From a checkpoint of a small image classifier: layers 12, batches of 64.
Rows from block 4, named by matrix and row number. Rows with one number belong to one neuron. Each number is 128 + 24 x the weight over its row's rms, rounded and kept within 0 to 255. All counts start at 0. After the name is the row's rms in percent of the matrix's.
# gate: MLP gate (model.blocks.4.mlp.gate.weight, 1280x320), inputs 0-106
# fc1: MLP up (model.blocks.4.mlp.fc1.weight, 1280x320), inputs 0-106
# fc2: MLP down (model.blocks.4.mlp.fc2.weight, 320x1280, transposed), outputs 0-106
gate.311 087 [130 107 120 158 127 105 113 108 114 152 107 125 147 175 174 111  86 153 114  93 125 101 121 140 143 154  95 119 148 125 145 118  96 105 134 134 147 135 124 124 111 113 142  87 148 130 126 154 124  92  80 127 148 109 148  98 116 108 113 116 148 116  94 136 164  86 123 172 121 112  66 100 114 143 113 148 138 138 107 130 141 101 122 104 154 155 100 131 116 155 112 113 145 125 153 107  69 145 123 118 122  85 108 139 157 159 127]
fc1.311 077 [140 181 148 126 115 137 133 170 136  84 127  99 127 122 114 140 143 106 160 111 169 132 140  99 114 159  92 134 140 109 122 149 137 111 131 152 136 103 115 139 161 142 161 125 124 138 104 126 135 156 135 146 121 159 116 155 163 124 136 173 158  81 149 133 115 149 153 123 106 123 140 122 156 133 107 107 113 120 162 134 129 150 123 125  41 113 121 134 156 128 152 155 100 119 117 148 145 122 105 125 141 103 125 119 125 140 106]
fc2.311 084 [169 122 151  84 108 126 123 118 111 106 101  93  94 143 124  81 129 115 140 118 117 134 155 111 116 151 145 120 126 102 140  76 151  92 129 120 131 148  92 166 120  97 130 159 148  70 141 106 152 139 141 113 119 122 117 144 100 111 102 132 118 143 104 118 136  92 122 164 136  90 137 131 143 125 115  80 134 154 113 107 110  99  99 133  88 147 166 144 101 157  84 135 161  70 122 143  97 155 142 163 132 143 142 103 151 121  92]
gate.312 102 [135 124 107 135 133 122 151 147 135 107 147 173 146 141 123 134 134 143 121 118 153 135 114 138 125 109 114 134 137 167 125 156 109 141 146 157 135 147 104 102  91 157 138  89 141 106 138 136 178  92 157 150 151  87 110 140 114 128 125 141 140  95  83 153 133  99 117 145 103 138 128 134 151 118 135 108  91 110 153 130 117 132 159 114 128 104 125 133  60 133  96  76 121  85 119 145 102 140 110 110  93 169 160 130 113 113 169]
fc1.312 094 [153 125 106 140 119 112 128 101 143 146 120 117 104 112 129 164 142 166 141 102 143 150 120 138 130  70 105  90 157 150 115 181 155 158 145 121 133 158 127 130 124 151 163 115  79 145 128 140 149  96 135 145 115 118 145 133 123 114 123 107 150 121 129 118 120 143  87 130 133 116 146 130 135  83 134  90 146 113 123 102 102 136 104 180 162 136 141 166  93 165  94 115 127 103 123 181 124 145 101 102  98 168 116 139 113  93 140]
fc2.312 082 [ 89 105  99 149  93  97 151 107 141 157 104 137 132 119  91 104 139 174 135 128 126 118 174 115 135 134 108  94 118 168 132 152 177 143 128 113 177 130 119 107  91 133 147 104 111 109 165 173 130 154 110 109 147 109 104 102 104 160 132  91 126 141 108 113 163 163 126  95 147 150 129 146 104  63 128 131 121 116 135 145 160 152 114 121 156 142 110 137 105 147 112 109 100 128  88 114 109 103 123 123 146 159  94 123 145 132 156]
gate.313 085 [157 160 134 150 138 116 136 158 122 171 157 119 143 163  98 125 141 122 127 147 134  93 114 148 155 144 137 103 135 156 111 108 116 149 141 134 168 137 170 113 139 153 146 182 135 111 146 139 113 136 125 123 168 123 150 153 121 135 125  99  98 160 167 143 101 115 149 134  88  75 113 112 141 129 147 110 166  91 122 131 167  98 159 134 176 160 144 126 162 130 147 119 146  76 194 146  72 122 140 111 128 157 107 122 104 110 143]
fc1.313 085 [144  92 113 126 163 106  91 129 148 149 163 121  93 113 131 165 119 146  93 143 121  82 138 139 120 123 150 126 127 159 107 143 160 139 122 130 139 166 137 127 122 181 154 160 146 159  67 104 125 131 125 150 151 106 160 124 118 148 109  98  94 112 131  79 111 142 135 125 109 118 145  93 153 134 144  81 133  98  80 128 185 117 129 201 114  98 157 125 100  98 134 116 143 120 142  93 120 105 150  96 116 125 167 150  95 111 111]
fc2.313 084 [121 134 177 122 123 163 172 112  96 109 108 111 122 134 129 136 131 138 113 106 140 148 129 154 148 126 142  89 126  93 158 142 113 123 112 194 124 153 106 146 146 167 149  81 124 142 132 121 149  74 189 128  73 111 106 161 127 104 157 153 140  99 121 110 132 132 132 120 138 124 122 107 112 161  98 110 132 138 128  83 142 127 177 100 160 132 129 129 114 138 113 128  71  91 120 145 119 163 144 127 135  97 174 152 120 150  94]
gate.314 098 [156 136 103 111 151  80 100 128 149 130 136 133 157 139 176 151 136  86 133 117 149 127 120 119 108 145  94 118 138 114 159 145 128 112 113 123  74 119 124  97 145 149  98 146 140 103 151 114 127 123 172 135  84 113 131 150 152 142 160 148 106 140 116  97 159 121 120 136 128 166  70 130 104 138 146 163 118 112 134 152 149 107 123 107 106 102 131 141 141 116 114 142 147 139 162 115 156  90 181 128 120 139 134 105 153 111 166]
fc1.314 094 [125 139 136 148 128 193 100  78  84 136 119 126 109 110  65 105  97 129 131 123  89 153 117 107 154 101 114 120 156 123 121 154 145 118 164 140 123 169 144 131 118 100 144 106 127 176 125 155 157 127 127 156 133 147 123 153 123  83  95 132 135 138 118 110  95  77 146 108 107  98 160 124 135 122 154  98  73 114 136 107 134 113 140 127 187 102 137 136 121 148 121 149 109 116  99 124 113 156 106 117 153 130 145 144  94 172  91]
fc2.314 095 [120  99 140 114 132 100 110 125 108 126 175  94 113 149  88 132 186 139 121  97 120 131 155 115 141 177 133 150 116 146 153 119 143 110 127  99 101 135 140 140 143 149  96 112 127 127 138 133 143  88 101 109 123 153 118 104 106 124 158  98 123 155 138 135  74 120 121 152 111 137 165  97 143 135 142 104  79 149 164 146 105 128 122 103 139 126 115  95 124 151 146 127 142 115 150 121 119 142 142 132 139 132  82 125  62 122 112]
gate.315 080 [ 93 177 140 110 113 135 143 125 144 139 120 116 130 123 109 107 145 162 130 145 141 143 123 148 101 106 160 141 132 128 132  78 183 167 113 122 163 143 128 161 148 143 162  95 178 125 111  99 145 169 157 159 140 171 136  73 128 126 125 128 123 146 117  65 107  95 142 101 137 144 146  74 169 161 107  86 168 117 121  76 162 132 120 125 144 121 139 138  96 151 115 111 110 113 131 120 105  92 145 105 116 104 118 142 125 126 114]
fc1.315 089 [170 117 122 164 128 117 168  91 111 124 102 169  95 144 113  68 144 110 121  98  99 127 148  94 140 140 162 119 129 134 115 151 151 161 101 145  97 121  80 129 130 185 109 115 121 138 123 154 125 151 115 124  91 167 132 178 128 186 139 124 128 107 159 128 120 128 163 130 153  99 162 111  79 122 120  79 112 105 148  96 111 134 173 111  99 142 119 161 139 119 113 121 138 151 129 153 128 115 153 115 159 102  87 163 140  92 124]
fc2.315 086 [106 143 146 120 122  93 124 138 122 140  70 118 125 145 165 143 132 137 101  97  85 192 117 102 128 124 122 118 143 143 135 114 125 124 117 131 137 139 101 108 170 147 126 129 132 118 139 108 126 161 107 139 103 141 127  98 127 201 126  49 146 140 137 113 117 184 141 125 129 118 133 100 122 122 124 111 162 105 150  92 168 122 119 133 113 158 163 110 117 105 128 117 112 133 164 136 120 122  58 170 120 103  89 172 139 138 141]
gate.316 164 [135 149  86 123  98 155 164  92 154 113  92 147 112 144 113 132 150  94 130 143  99 158 136  97 128 139 105 147 183 132 110 106 145 138 138 115 144 113 132 109 135 126 132 164 139 146 142 167 136 137 136 159 165 124 166 149 138 156  85 145 137  90 134 110 112 125 114 130 119 153 112 116 104 127 159 129 148 171 135 128 143 117  67 137 156 200 120 123 112 126 141 105 157  98 108 118 114 130 162  78 116 152 108 143 149  86 129]
fc1.316 161 [157 137 118 131 141 150 164 146 125 134 133 122 124 133 131 149 130 142 117 128 156 130 144 114  86 114 148 106 116 129 107 102 130 176  96 129 150 132 157 140 131 136  91 106 147 164 160 115 106 131 124 137 112 125 129  91  81 132 134 113 139 113 202 113  91 125 129 156 127 113 132 157 135 124 136 125 114 167 110  98 132  47 130 143 119 140 155 130 207 156  90 131 136 144 112 136 126 135 132 109 150 174  86 151 143 116 103]
fc2.316 149 [185 140 104 159 115 111 124  70 120  85 148 125 167 122 174 146 121 131 115 133 146 132 149 137  75 133 133 137 156 116 114 141 142 137 172 145 130 157  95 134 111  97 168 117 112 117 155  92 135 170 156  99 147 140 135 145 138 133 124 111 153  90 109 106 146 117 139 168 133 169 150  84 148 141 154 127  99 121 153 111 100 136 106 141 125  70 151 138 131  95 154 142 141 122  93 108 106 131 102 144 127  87 144 142 108 160 149]
gate.317 100 [126 121 126 102 129 133 146 111 136 122 113 123 100 153 136 117 115 134 115 136 114 157 155 142 140 148 102 134 142 112 140 113 153 119 166 119 141 101 169 101 155 169 133 125 120 159 103 102 171 130  93 181 142 135 101 126  93 104 126 124 177 117 121 121  94 149 150 158  97 148 155 145 113  76 121 116 148 104 168 139 158 144 121 122 135 114 100 150 156 127 136 142 136  78 138 161  79 165 175 100 117 149 122 131 101 141 119]
fc1.317 102 [151 143 129 144  89  90 117 139 132 129 123 145 142 139 119 173 120 186 122 118 129 110 115 125 171 158 126 125 135 162 122 107 134 167 128 105  97 157 126 154 135 110 124 147 192 125 110 124 138 126 166 100 118 126 151 197 111 155 110 132  99 140 126 181  88 149  95 115 146 109 138 126 135 127 129 135 132 116 132 133 108  95 160 108 106 107 149 153 138 118  93 136 137 149 130  99 139  93 177 116 116 145 122 120 110  89 132]
fc2.317 107 [ 90 168 159 111 115 149 141 134 147 125 134 136 125 151 102 130 142 175 100 134  97 107 109  98 118 114 128 160 152 122 108 112 115 148 140 122  98 142 142 120 133 119 126  99 140 135 130  92 149 108 125  82 100 145 195 147 119 135 140  99  77 101 154 161 117 153  79 125 102 111 123 126 165 140 119 137 125 141 138  91 107 112 141 117 124 107 109 148 138 115 136 149  94 157 128 113 128 123 170 119 152 118 104 113 144 137 115]
gate.318 107 [157 134 110 159 138 185 114 110 104 126  81 140  88 128  98 140 124  91  84 171 135 146 134 177  96 133 119 128 118 100 129 129 100 114 143 140 133  94 126 144 123 140 151 153 134 140 124 136 126 106 155 158 119 186 106 138 121 149 135 141  80 152 148 116 121 138 119 111 144 174 126 153 126 153 104 132 129 125 112 153 143  66 115 110 154 143 127 136 150 145 147 119 126 157 100 100 109 144 144 124 161 118 162 131 127 133 122]
fc1.318 105 [147 191 156  62  99 138 138 101  89 119 102 183  92 143 132  99 105  95 129 125 171  72  95 128 134 121 160 138 117 123 144 130 140 167 123 116 122 116 116 146 125 158 131  89 118  96 126 124 123 120 109 135 133 137  97 111 129 149  88 164  94 153 133 105 159 165 133 131 144 171 132 129  97  69  96 118 121 148 140 114  93 136 137  93 123 146 137 101 151 126 200 122 155 129 171 140 107 109 154 149 136 127 145  98 148 103 158]
fc2.318 106 [151 111 139  91 128 139 132 124  74 150 123 175 163 129 105 177 100 128 143  69 132 115 151 122 129 105 166 115 107 104 134 148 129 123 120 142 136  63  85 134 130 120 108 137 104 152 147 135 139 112 130  98 107 129 136 114 104 119 160 121 128 134 140 120 160 149 153 129 110 141 122  81 101 135 119 136 126 163 142 149 127 141 153 139 151 132  99 145 126  90 115  98 133 127 113 141 107 144 107 141 112 123 118 114 110 155 149]
gate.319 107 [132 123  99 127 136 128 142 169 124 121 137 140 123 111  92 160 127 123 170 115 114  93  78 146 109 174  98 137 117 149 108 144 131 109  91 114 109 113 158 103 111 141 160 124 129 110 116  96 114 108 105 108 162 113 136 114 136 124 100 113 115 149 143 148 161 117 157 160 135 120 134 110 115 141 138 145 162 134 137 167 134 112 170  89 124 123  86 127 118  84 157 123  83 171 112 140  91  73  98  79 165 125 149 116 132 148 127]
fc1.319 098 [ 92 118 138  82 120 136 148 134 113 119 140 141 150 145 135 126 104 136 144 143 103 144  90 140 106 171 113 161  83 138 125 132 149 140 127 166 107 106 129 110 144 156 163 143 137 131 112  88 166 100  86 121 126 113 147 155 159 106  63 117 144 131 130 131 153  99 160 142 120 125 167  94 147 175 107 144 140 162 111 150 122 116 109 130  79 131 107 131 117  95 134 134 105 178 173 136 116 103 167 111 146 118 134 120 114 153 126]
fc2.319 098 [126 144 131 115 128 172 118  76 123 160 169 129 112  88 122 122 158 115 119 153 147 153 161 111 126 124  86  92 136 129 163 143 115 107 155 135 111 137 104 126 119 119  77 132 132 129 157 136 128 134 105 169 133 112  85 105 130  84 138 131 145 103 138 166 148 115 111 112 124 135 115 132 132 134 109 138 123  99 107 141 127 125 167 134  86 150 149 127 147 167 135 116  95 141 122 119 180  97 148 142 156 121 135 134 124  96 113]
gate.320 125 [ 75 105  92 111 141  84 129 131 157 120 123 122 122  94  90 116 129 122 149 136 127 115 161 117 165 177 115 150 184 179 155 122 130 112 129  92 118 157 100 130  88 139 114 191 144  65  94 118 190 157  98  95 169 164 127 103 117 138 100 119  75 129 101 112 175 143 154 140 115  99 125 108 136 125 120 153 131 111 154 147 150 105  64 137 130 110 138 129 129 179 127 176 108 108 105 118 164 131 147 156 149  99 133  78 112 138 130]
fc1.320 122 [137 126 152 120 114 184 109 159 138 144 106 129 136 167 107  94 147 162 144 124 137 143 144 132  79 102  93 144  94 125 152 122 102 120 133 140 128 118 163 154  72 117 139 103 131 172 154  79  86 119 135 163 106 104 138 177 165 142 126 149 124 119 131 162 145  61 125  93 116 113 140 137 102 102 105 115 120 113 120 149 118 137 142 131  87 150 149 103 121 133 142 107 136 144 108 130 112 151 135 156 104 118 165 118 150 150 135]
fc2.320 121 [145 139 112 114 149 132 126 125 129 142 160 150 131 141 126 146 164 172 125 118 125 105 133 125 105 113 116 125 131 158 162 157 126  73 144 127 150 133 193 139 112 109 153 141 166 153 100 121 138  90 136 127 135 113 118 133 155 134 115 132  99 105 168 148 112 142 143 113  96 117  98 164 150 114 153 137  92 112 127 132 131  80 137 118 102 139 141 170  85 117 104 138 173 133 114 149 160 116 126 119 125 106 100 115 109 120 147]
gate.321 057 [145 133 162 127 138 146 187 142 175 108 143 144 107  96 125 118 160 158 130 123 136 141 164 161 123  78 103 118 139 150 133 107 117 165 137 157 154 125 118 119 131 122 134 131 123  95 146 137 121 152 121 130 144 120 133 131 134 102  96 130 100 187 144 159 136 159 118 103 149  79 132 112  94 135 199 135 119 108 159 139 139 140 122 166 118 140 121 101 152 126 105 133 112 127 138 110  78  95  95 101 160 174 108 115 164 140 133]
fc1.321 077 [ 99 111 143 140 113  87 182 106 118 118 144 139 144 105 119  96 159 180 158 119 113 132 123 107 123 110 121 104 112 153 115 114  99 131 127 107 111 129 132 181  70  63 133  78 104  97 123 130 139 139 142 100 130 120 142 117 166  95 140 149 107 111 125 141 136  98 119 126 117 172 117 111 150 129 100 115 160 124  88 115 104 130 134 117 171 128 123 124 162 120 124 116 132 117 120 101 171 122 110 112 100 144 149 154  89 138 131]
fc2.321 077 [137 169 169 132 117 140 145  88 112  94 143 122 120  72 191 116 117 125 129  96 126  97 150 154 142 115 122 117 128  87 109 147 100  83 146 152  52 156 158 149 155 114 108  87 106 102 107 111 131 179 152 116 115 132 129 133 156  89 119 132 104 123 123 117 120  95 141 139  79 155  76 101 161 139 119 124 194 134 148 104 108 127 123 162 155 101 123  79 148 128 158  81 136 137 102 109 144 117 112 114 113 107 117 161 122 153 110]
gate.322 101 [145 125 119 148 114 168 153 123 124 176 136 119 102 107 109 120 169 133 169 119 120  80  78 145 114 118 139 145 140 119 119 156 142 139 114 112 116  96 141  71  84 131 143 123 147 163 133 177 146 124 115 123 139 114 141 124 123 153 103 185 115  71 137 119 133 179 106 116 122 153 101 117 112 137 122 125 124 139  83 107 116 118  97 141 164 113 105 111 131 135 129 105 136  73 100 164 137 118 102 105  96 133 164 188 145  97 118]
fc1.322 095 [121 113 160 145 103 131 125 151  98 104  48 110 120 111 104 114 143 192 161  67 138 178 136 102 126 122 137 133 141 113 132 143 173 152 132 148  92 119  82 163 130 136  86 135 145  93 118 114  95 102 143 128 104 124 131 136 142 115  99 148 131 129 142 124 166 111 169 146 117 119 131 115 152 144 143 103 114 132 156 132 174 157 151 123 102 112 151 135 115 132  98 149 107 119 133 126  87 130 128 135 135 109 165 122 189 123 119]
fc2.322 094 [155 107  84 115 154  83 115 138 128 163  97 115  90 141 127  99 143 120 130 163  86 112 111 164 114 106 116  96 142 119 136 161 104 118 140 125 118 122 141 108  96 130 115 145 104 104 156 143 128 122  89 129 105  93 127 116 125 168 163 140 100 106 101 136 129 143 136 118 165 141 107 147 158 138 171 178 114 147 119 141 112 123 120 160  85 129 131 102 111 110 153 120 155 125  68 122 150 124 143 140 157 177 156 125 154 150 115]
gate.323 058 [121 145  80 127 134 131 108 117 126  99 128 134  94 122 111  79 182 146 170  98  87  92 150 148  72 138 155 123 136 145 124 112 127 106 174 126 120 153 162 120 164 110 100 185 157 105 112  91 129  99  85  89  53 104 166 133 142 123 115 127 137 104 166 134 127 131 107 155 146 116 162 108 120 145 117 170 109 112 123 180 140 170  89 134 167 135 149 158 150 125  62 158 114 152 132 125 116 167  91 125 120 115 144 117 113 145 126]
fc1.323 075 [119 127 166 128 132 106 148 134 132 132 120  84 127 127 132 116 115  87 129 138 127 134 111  97 114 151 137 134 120 123 119 124 117 108 104 155 133  95  80 129 108 158 111 154 130 147 130 105 123 180 139 136  92 151 149 148 123  75 134 116 111 124 139 161 155 168 144 115  94 134 103 110 100 112 122 131 120  90 141 125 144 122 118 148 132 160 119 142 150 146 114 139 107 128 114 137 126 153 129  93 111 115 111 124 134 161 103]
fc2.323 071 [ 93 165 152 159 147 117 121 144 106 168 142  96 121 140 142 137 144 123 135 126 152 122 124 126 134 169 108 146 150 140 132  87 159 122 122 120 153 107 123 149 119 126 103 181 132 119 136  98 125 155 142 124 109 154 115 127 119  96 104 113 167 105 143 162 119 131 145 156 121 105 140 104 100 112  99 137 108  90  99 137  99 107 162 184 140 160 138 124 135 130 114  96 104  88 101 134 165 125  72  97 138 122 134 163 107 109 134]
gate.324 114 [166 116  96 118  96  97 119 140  98 170 116 164 108 144 121 135 143 135 134 116 127 181 131 104 169 115 138 174 148 105 156 110 109 136 161 138 119  99 144  58 124 148 150  99 123 122 167 162 129  73  77 169 113 134 115 136 167 100 133 134 131 126 114 130 119 153 145 142 146 115 114 138 129 145 152 140 151  75 136 128 111  92 121 131 110 132 135 132 150 118 124 130 149 111 131 122 131 159 137 134 129 142 128 153  99 106 154]
fc1.324 109 [138 138 140 126 151 152 108 157 175 145 125 104 161 134 101 115 123 120 130 148 124 118 126 142  88 178 147 142 125  89 137 140 188 134 141 124 147 137 130 149 123 127 150 141 179 105 120  92 163 162 143 161 132 171 123 110  91 144 160  68 113 103 133 107 135 150 169 186 166 117 185 113 102 118 122 133 134 112 128 104 145 143 107 115 181 109 102 178 126 126 148 100 151  99 114 103  77 123 111 114 130 140  79 107 138 136 107]
fc2.324 113 [127 143 140 153  82 161 127 152 151 157 191 156 132 100 121 132 146 107  73 122 128 191 139  74 127 126 132 162 132 136  98 155 122 134 124 138  75 159 139 138 112 154 127  90 117 142 140 123 162 106 100 136 120 132 134 108 124 126  86 110 137 140 136 123 109 129 131 129 116 121 133 144 136 128 135 155 113 119 190  82 121 125 120 128 132 135 120 122 134  81  81 100 117 138 124 121  83 152 117  92 132 137  87 139 162 133  82]
gate.325 138 [129 161 134 114 104 105  99 149 116  99 100  91 141 151 141 111 124 128 118 132 105 112 141 139 107 129 131 125 135 122 118 126  88 143 117 128 152 112 125  83 144 129 134 133 109 163 134 179 133  93 129 144 155  93 106  97 129 156 120 157 161 109 166 132 124 135 145 163 111 125 176 149  93 102 120 107 122 125 137 139 115 135 149 137 142 141 124 138 134 120 170 132 122 120 126 120 153 128 161 144 146  79 115 130 101 111 130]
fc1.325 133 [121 111  97 148 177 106 118 128 127 185 171  76 125 143 158 118  98 142 123 109 124 144 105 135  94 124  91 120 175  83 142 134 175 106 143 162 110 155 132 114 122 112 142 153 141 131  85 167 143 127 107 135 104 159 148 142 141  81 155  56 133 125 111 167 130 123  97 112  79 137  90 120 128 180 123 118 176 155  95 129 140 117 106 120 126 107 186  99 130 153 144  76 104 145 125 105 136  88 118 111 127 152 146 110 150 140 160]
fc2.325 121 [153 155 119 137 140 147 141  69 157 122  92 111 137 147 140 113  93 162 122 109 122 124 153 128 111  68 129 101 154 126  91 116 156 168 155 118 180 131 158 138 125 124 143 132 101 150 128 119 142 113 126 155  83 161 142 107 133 106 145 140 160 108 128  99 109 133 158 124 161 129 106 148 141 177 148 148 128 113 154 123  98 152 143 101 101  80 139 166  99 123 143 130 110 148 167 144 123 123 145 134 134 114 114 102  80  94 147]
gate.326 032 [162 119 112  91 123  83 129 142 142 177 138 144 129 138 124 125 129 142 127  96  61 104 152 119 167 189 136 146 146 120 132 153 121 105 174 108 114 122 149 117 151 141 116 160 100 139 147 101  77 136 160 146 124 134 107 132  99 124 106  83  94 122 121 146  85 146 136 184 117  92 125 150  83 172 135 121 150 142 115 122 143 111 162 136 109 130 122 139 141 155 133 100 105 103 165 108 114 140 135  97 111 104 124 143 137 124 140]
fc1.326 068 [137 115 141  93 117 186 123 109 157 121 122 101 125 120 116 129  69 149 126 158 129 142 119 149 104 103 166 115 124 132 140 109 137  47 129 183 116 139  99 140 116 115 102 126 119 105 127 179 136 151  98  96 179 141 132 139 116  89 117 119 120 110 155 137 105 161 141 114 129 132 151 123 133 113 146  89 139 132 120  82 134 138 112 116 128 115 136 117 105 123 137 145 135 133 145 131 107 182 161 107 115 125 133 166 126 133  96]
fc2.326 066 [137 106 100 116 113 150 105  88 144 138 113 100 158 136 134 153  96  94 114 124 165 124  89 140 126 127 149 119 139 133 156 135 119  46 143 168  78 169 106 120 112 130 129 117 115 125 117 175 154 163 147 117 172 127 114 134 120  84 111 106 102 155 119 199 133 151 141 136  80 123 148 131 163 133 146 113 184 111 125 120 140 156 109  76 117  82 166 134 146 133 130 131 161 146 122 130 156 164 161 113 123 131 162 117 101 180 100]
gate.327 079 [122 151 102 101 132  95  83 115 112  97 137  96 182  90  98 127 105 159 124 136 127 107 138  85  97 126 119  99 161 134 171  87  78 153 127 134 127 155 178  94 132 143 113  89 108 124 153 122 107 149 145 159 141 147 153  99 111 119 143  86  74 127 139 136  70 120 109 156 144  92 120 104 126 141 128 115 135 145 134  90 127 156 129  97 153 105 163  80 106 149 145 146 160 154 104 133 129 109 101 128 117 102 189  94 138 103 169]
fc1.327 081 [166 138 136 114 137 147 111 163 154 124 136 119 136 121  88 115 142 156 148 161 115 146 150  91 114 145 140 144 151 150 140  82 118 143 101 132 133 140 123 104 134 128 132  81  91 119 132 105  92 195 134 114 131 137 148 141 120 113 134  74 120 116 131 159  97 151 113 138 159  80 109 143 150 104 146 109 129 105 121 149 117 155 110 129 114 127 164  96 161 161 151 148 136 120 104 125 119 127 126 120 122  90 122  86 144 106 136]
fc2.327 092 [155 151 131 145 149 114 114 137 130 132 158 103 129  94 120 132 150 148 147 112 111  89 194 154 158  84 113 138 154 134 106  87 160 125 118 108 148 167 124 135  91 133 133 101 102 161 151 130 161 168 103 148 157 152 112 120 166 147 128 106 140 115 100  66 142 137 107 123 102 132 165 129 121 103 127 168 173 146 120 136  94 116 111 187 105 130 156 100 115 134 162 130 140 148 109 112 108 106 105 131 130 148 117 134 112 164 113]
gate.328 033 [135 164  89 105 132 152 151 112  98  93 102 118 135 124 162 126 129 150 154 132 132 127 155 164  79 148 122 108 137 176 107 148 116 126 138 178 107 143 190 139 134 132 127 119 124 141 134 145 124 116 155 112  97 144 110 117 123 121 121 166 108 104  97 145 158 134 130 120 104  80 111  71 130 115 124 122 122 121 132 170 153 173 124 116  95 131 100 108 102 128 114 125 138 123 143 104 101 121 139 148 133  98 117 170 110 108 127]
fc1.328 066 [107 139 129 155 146  82 126 123 131 121 117 141 107 106 145  90 152 132 138 171 103 141 106 141  82 123 123  95 118 134 107 101  99 131 156 163 150 136 167 146 115 156  95 142 178  83 123 139 147 113 142 112 123 142 150 135 112 137 115 127 125 178 142 143 152 162 110 154 150 142 145 141 130 113 106 117 141 146 150 154  96 156  86 168 114 110  92 120 177 106 110 118 123 124 140 142 180  95 119 125 142 104  99 114 134 135 131]
fc2.328 060 [108 139 188 122 176 125 130 110 122 152 141 139 107 103  86  73 141 139 169 117 137 182 150  91 118 116 133 109 143 128 139 104 126 136 172 153 109 155 144 140 141 133  73 111 177 106 109 117 156 145 145 116 112 181 140 122 132 126 126 129 114 177 130 134 154 122 109 136 162 163 116 115  94 127 139 141 111 157 138 134 103 138  99 164 145 161 119 124 132  92 128 134 138 125 137 136 130 123 161 130 109 124 119 122 193 116 114]
gate.329 076 [112 120 152 144 141 104  87 142  99  94 148 126 144 101 116 140 132 136 132 126 121 117 136 137 103 110 128 146 134  82 154 141 124 101  67 155 136 118 129 107 117 114 155 120 150 120 136 183 122 135 128 118 166 107 127 107 129 151  73 160 133 115 146 200 172 122 120 120 140 142 128 121  99  79  95 105 133 143 137 118 161 112 124 119 125 113 153 110 120 183 137 163 116 147 110 156 147 133 176 129 136  99  87  74 102 149 173]
fc1.329 074 [126 115 152 170 117 176 109 148 175 157 136 164 141 144 149 103 111 111 139 121 130 174 152 143 131 157 146 104 136 129 136 118  97 169 119  66 119 142 120 133 102 187 120 112 160 138 107  96 161 155 111 111 118 137 124 153 170 123 139  94 111 101 123 135 126 114 110 151 118 112 138 122 153 154 164 133 144  84 119 152 162 184 175 138 118 123 128 100 161 120 146  98 111 125 110 101 124 139 130 127 157 158 143 168  84 110  87]
fc2.329 081 [151 149  79 109 130 161 141 166 195 135 123 146 107 168 160 139 142 152 135 151 112 178 151 127 143 114 143 124 104 136 120 123  65 142  95 124 155 123 148 138 160 113 119 112  86 155 145 123 184  94 150 101 139 151 114 115 174 108 104 143 168  95 139 118 102  90 119 118 120 114 140 119 123 180 147 137 152  95 121 126 134 153 166 142 122 134 134 126 136  86 136  95 104 139 156 166 140 120 156 141 144  91 113 152 114 129 117]
gate.330 124 [164 125 123  77 135 159 192 145 159  80 119 131 107  61 133  89 143 132 195 167 131 101 152 116 146 132 144 125 153 112 139 106 148 173 140 143 131 137 108  84 151 106 134 113  84 116 106  98 103 161 109 113 110  91 119 130  88 146 121 110 153  95 115 136 133 166  96 152 121 137 118 118  57 127 170 149  64  72 126 128 110  86 128 102 114 127 145 140 126 141 107 140 121 134 113 134 132 146 112 132 141 141 121 125 109 119 126]
fc1.330 119 [148 147 129 118 133 173 162 149 179 117 152 163 124 111 164  80 191 107 220 169 167 148 150 128 132 127 137 138 118 143 114 105 156 144 127 130 125 118 116 140 109 116 128 138 101 121 105 103 125 117  96 106 122 121 129 113  82 100  96 131 114  99  61 143 128 131 125 139 130 112 167 134  95 136 147 106 132 119 141 169 129 152 136 137 160 123 120 156 145 174 146 149 111 130 111 169 136 148 149 140 146 118  91 132 103 143 120]
fc2.330 126 [104 127 102  97 109 106 133 112 113 124 116 136 135 149 140 123 139 119 124 124 166 131 156  97 124 144 154 148 116 109  65 116 156 117 189 130  91  75 103 148 149 111 119 109 164 163 118 147  94 144 130 138 149 136 129 207 128 153 135 138 115 166 145 144 162 141 107 135  84 139 143  84  93  95  86 114  92 141 151 134 115 180 122 126 114 153 145 160  74 129  98  98 147 134 135 129 125 129 165 161 116 126 161 164 125 156 132]
gate.331 061 [143 133 130 122 138 118 138 125 116 160 179 156 122 118 140 143 173 147 135 145 133 123 160 141  83  99 169 122  96  98 111  75 117 146  91 128 109 108 139 122 142 149 141 157 159 132 180 126 203 153 122 146 134 153 140 161 113 162 100 168 130  91 125 156  91 100 121  96 120 132 118 130 143 141 114 116 125 146 107 136 122 111 123 135 108 117 157  73 144 140 114 148 105 121 120 114  92 118 114 125 120 155 109 137 153 103 152]
fc1.331 086 [127 154 108 100 157 125 133 122 126  99  90 136 136 135 104 111 130 103 150 116  91 175 126 165 111 163 169  92 119  92 134 103  80 127 131 146 181 138 118 104 111  97 164 178 108 121  92 127 110 135 101 170 152 119 133  95 131  77 122 162 160 104 178 106 133 132 134 184 132 120 131 160 114 142  84  95 132 111 143 133 119 100 141 127 141  80 123 135  86 108 133 147 117 141  70 107 101 148 106 118 167 117 106 109  85 162 138]
fc2.331 082 [111 161 155 119 140 137 136 130 124  92 122 125 127 141 111  85  82 131 144 114 141 149 138 125 142 143 190  98 118 136 112 105 127 114 140 137 131 139 135 120 129 105 100 174 149 106 134 105 133 129  91 131 124 113 120 107 139 101  88 163 126  97 141 125 134  88 102 134 184 130 164 186 123 143 116  55  84 114 104 162 101 112  83 112 130 131  96 141 108 112 155 142 155 101 119 112 184 167 118 105 139 126 116 129 147 136 154]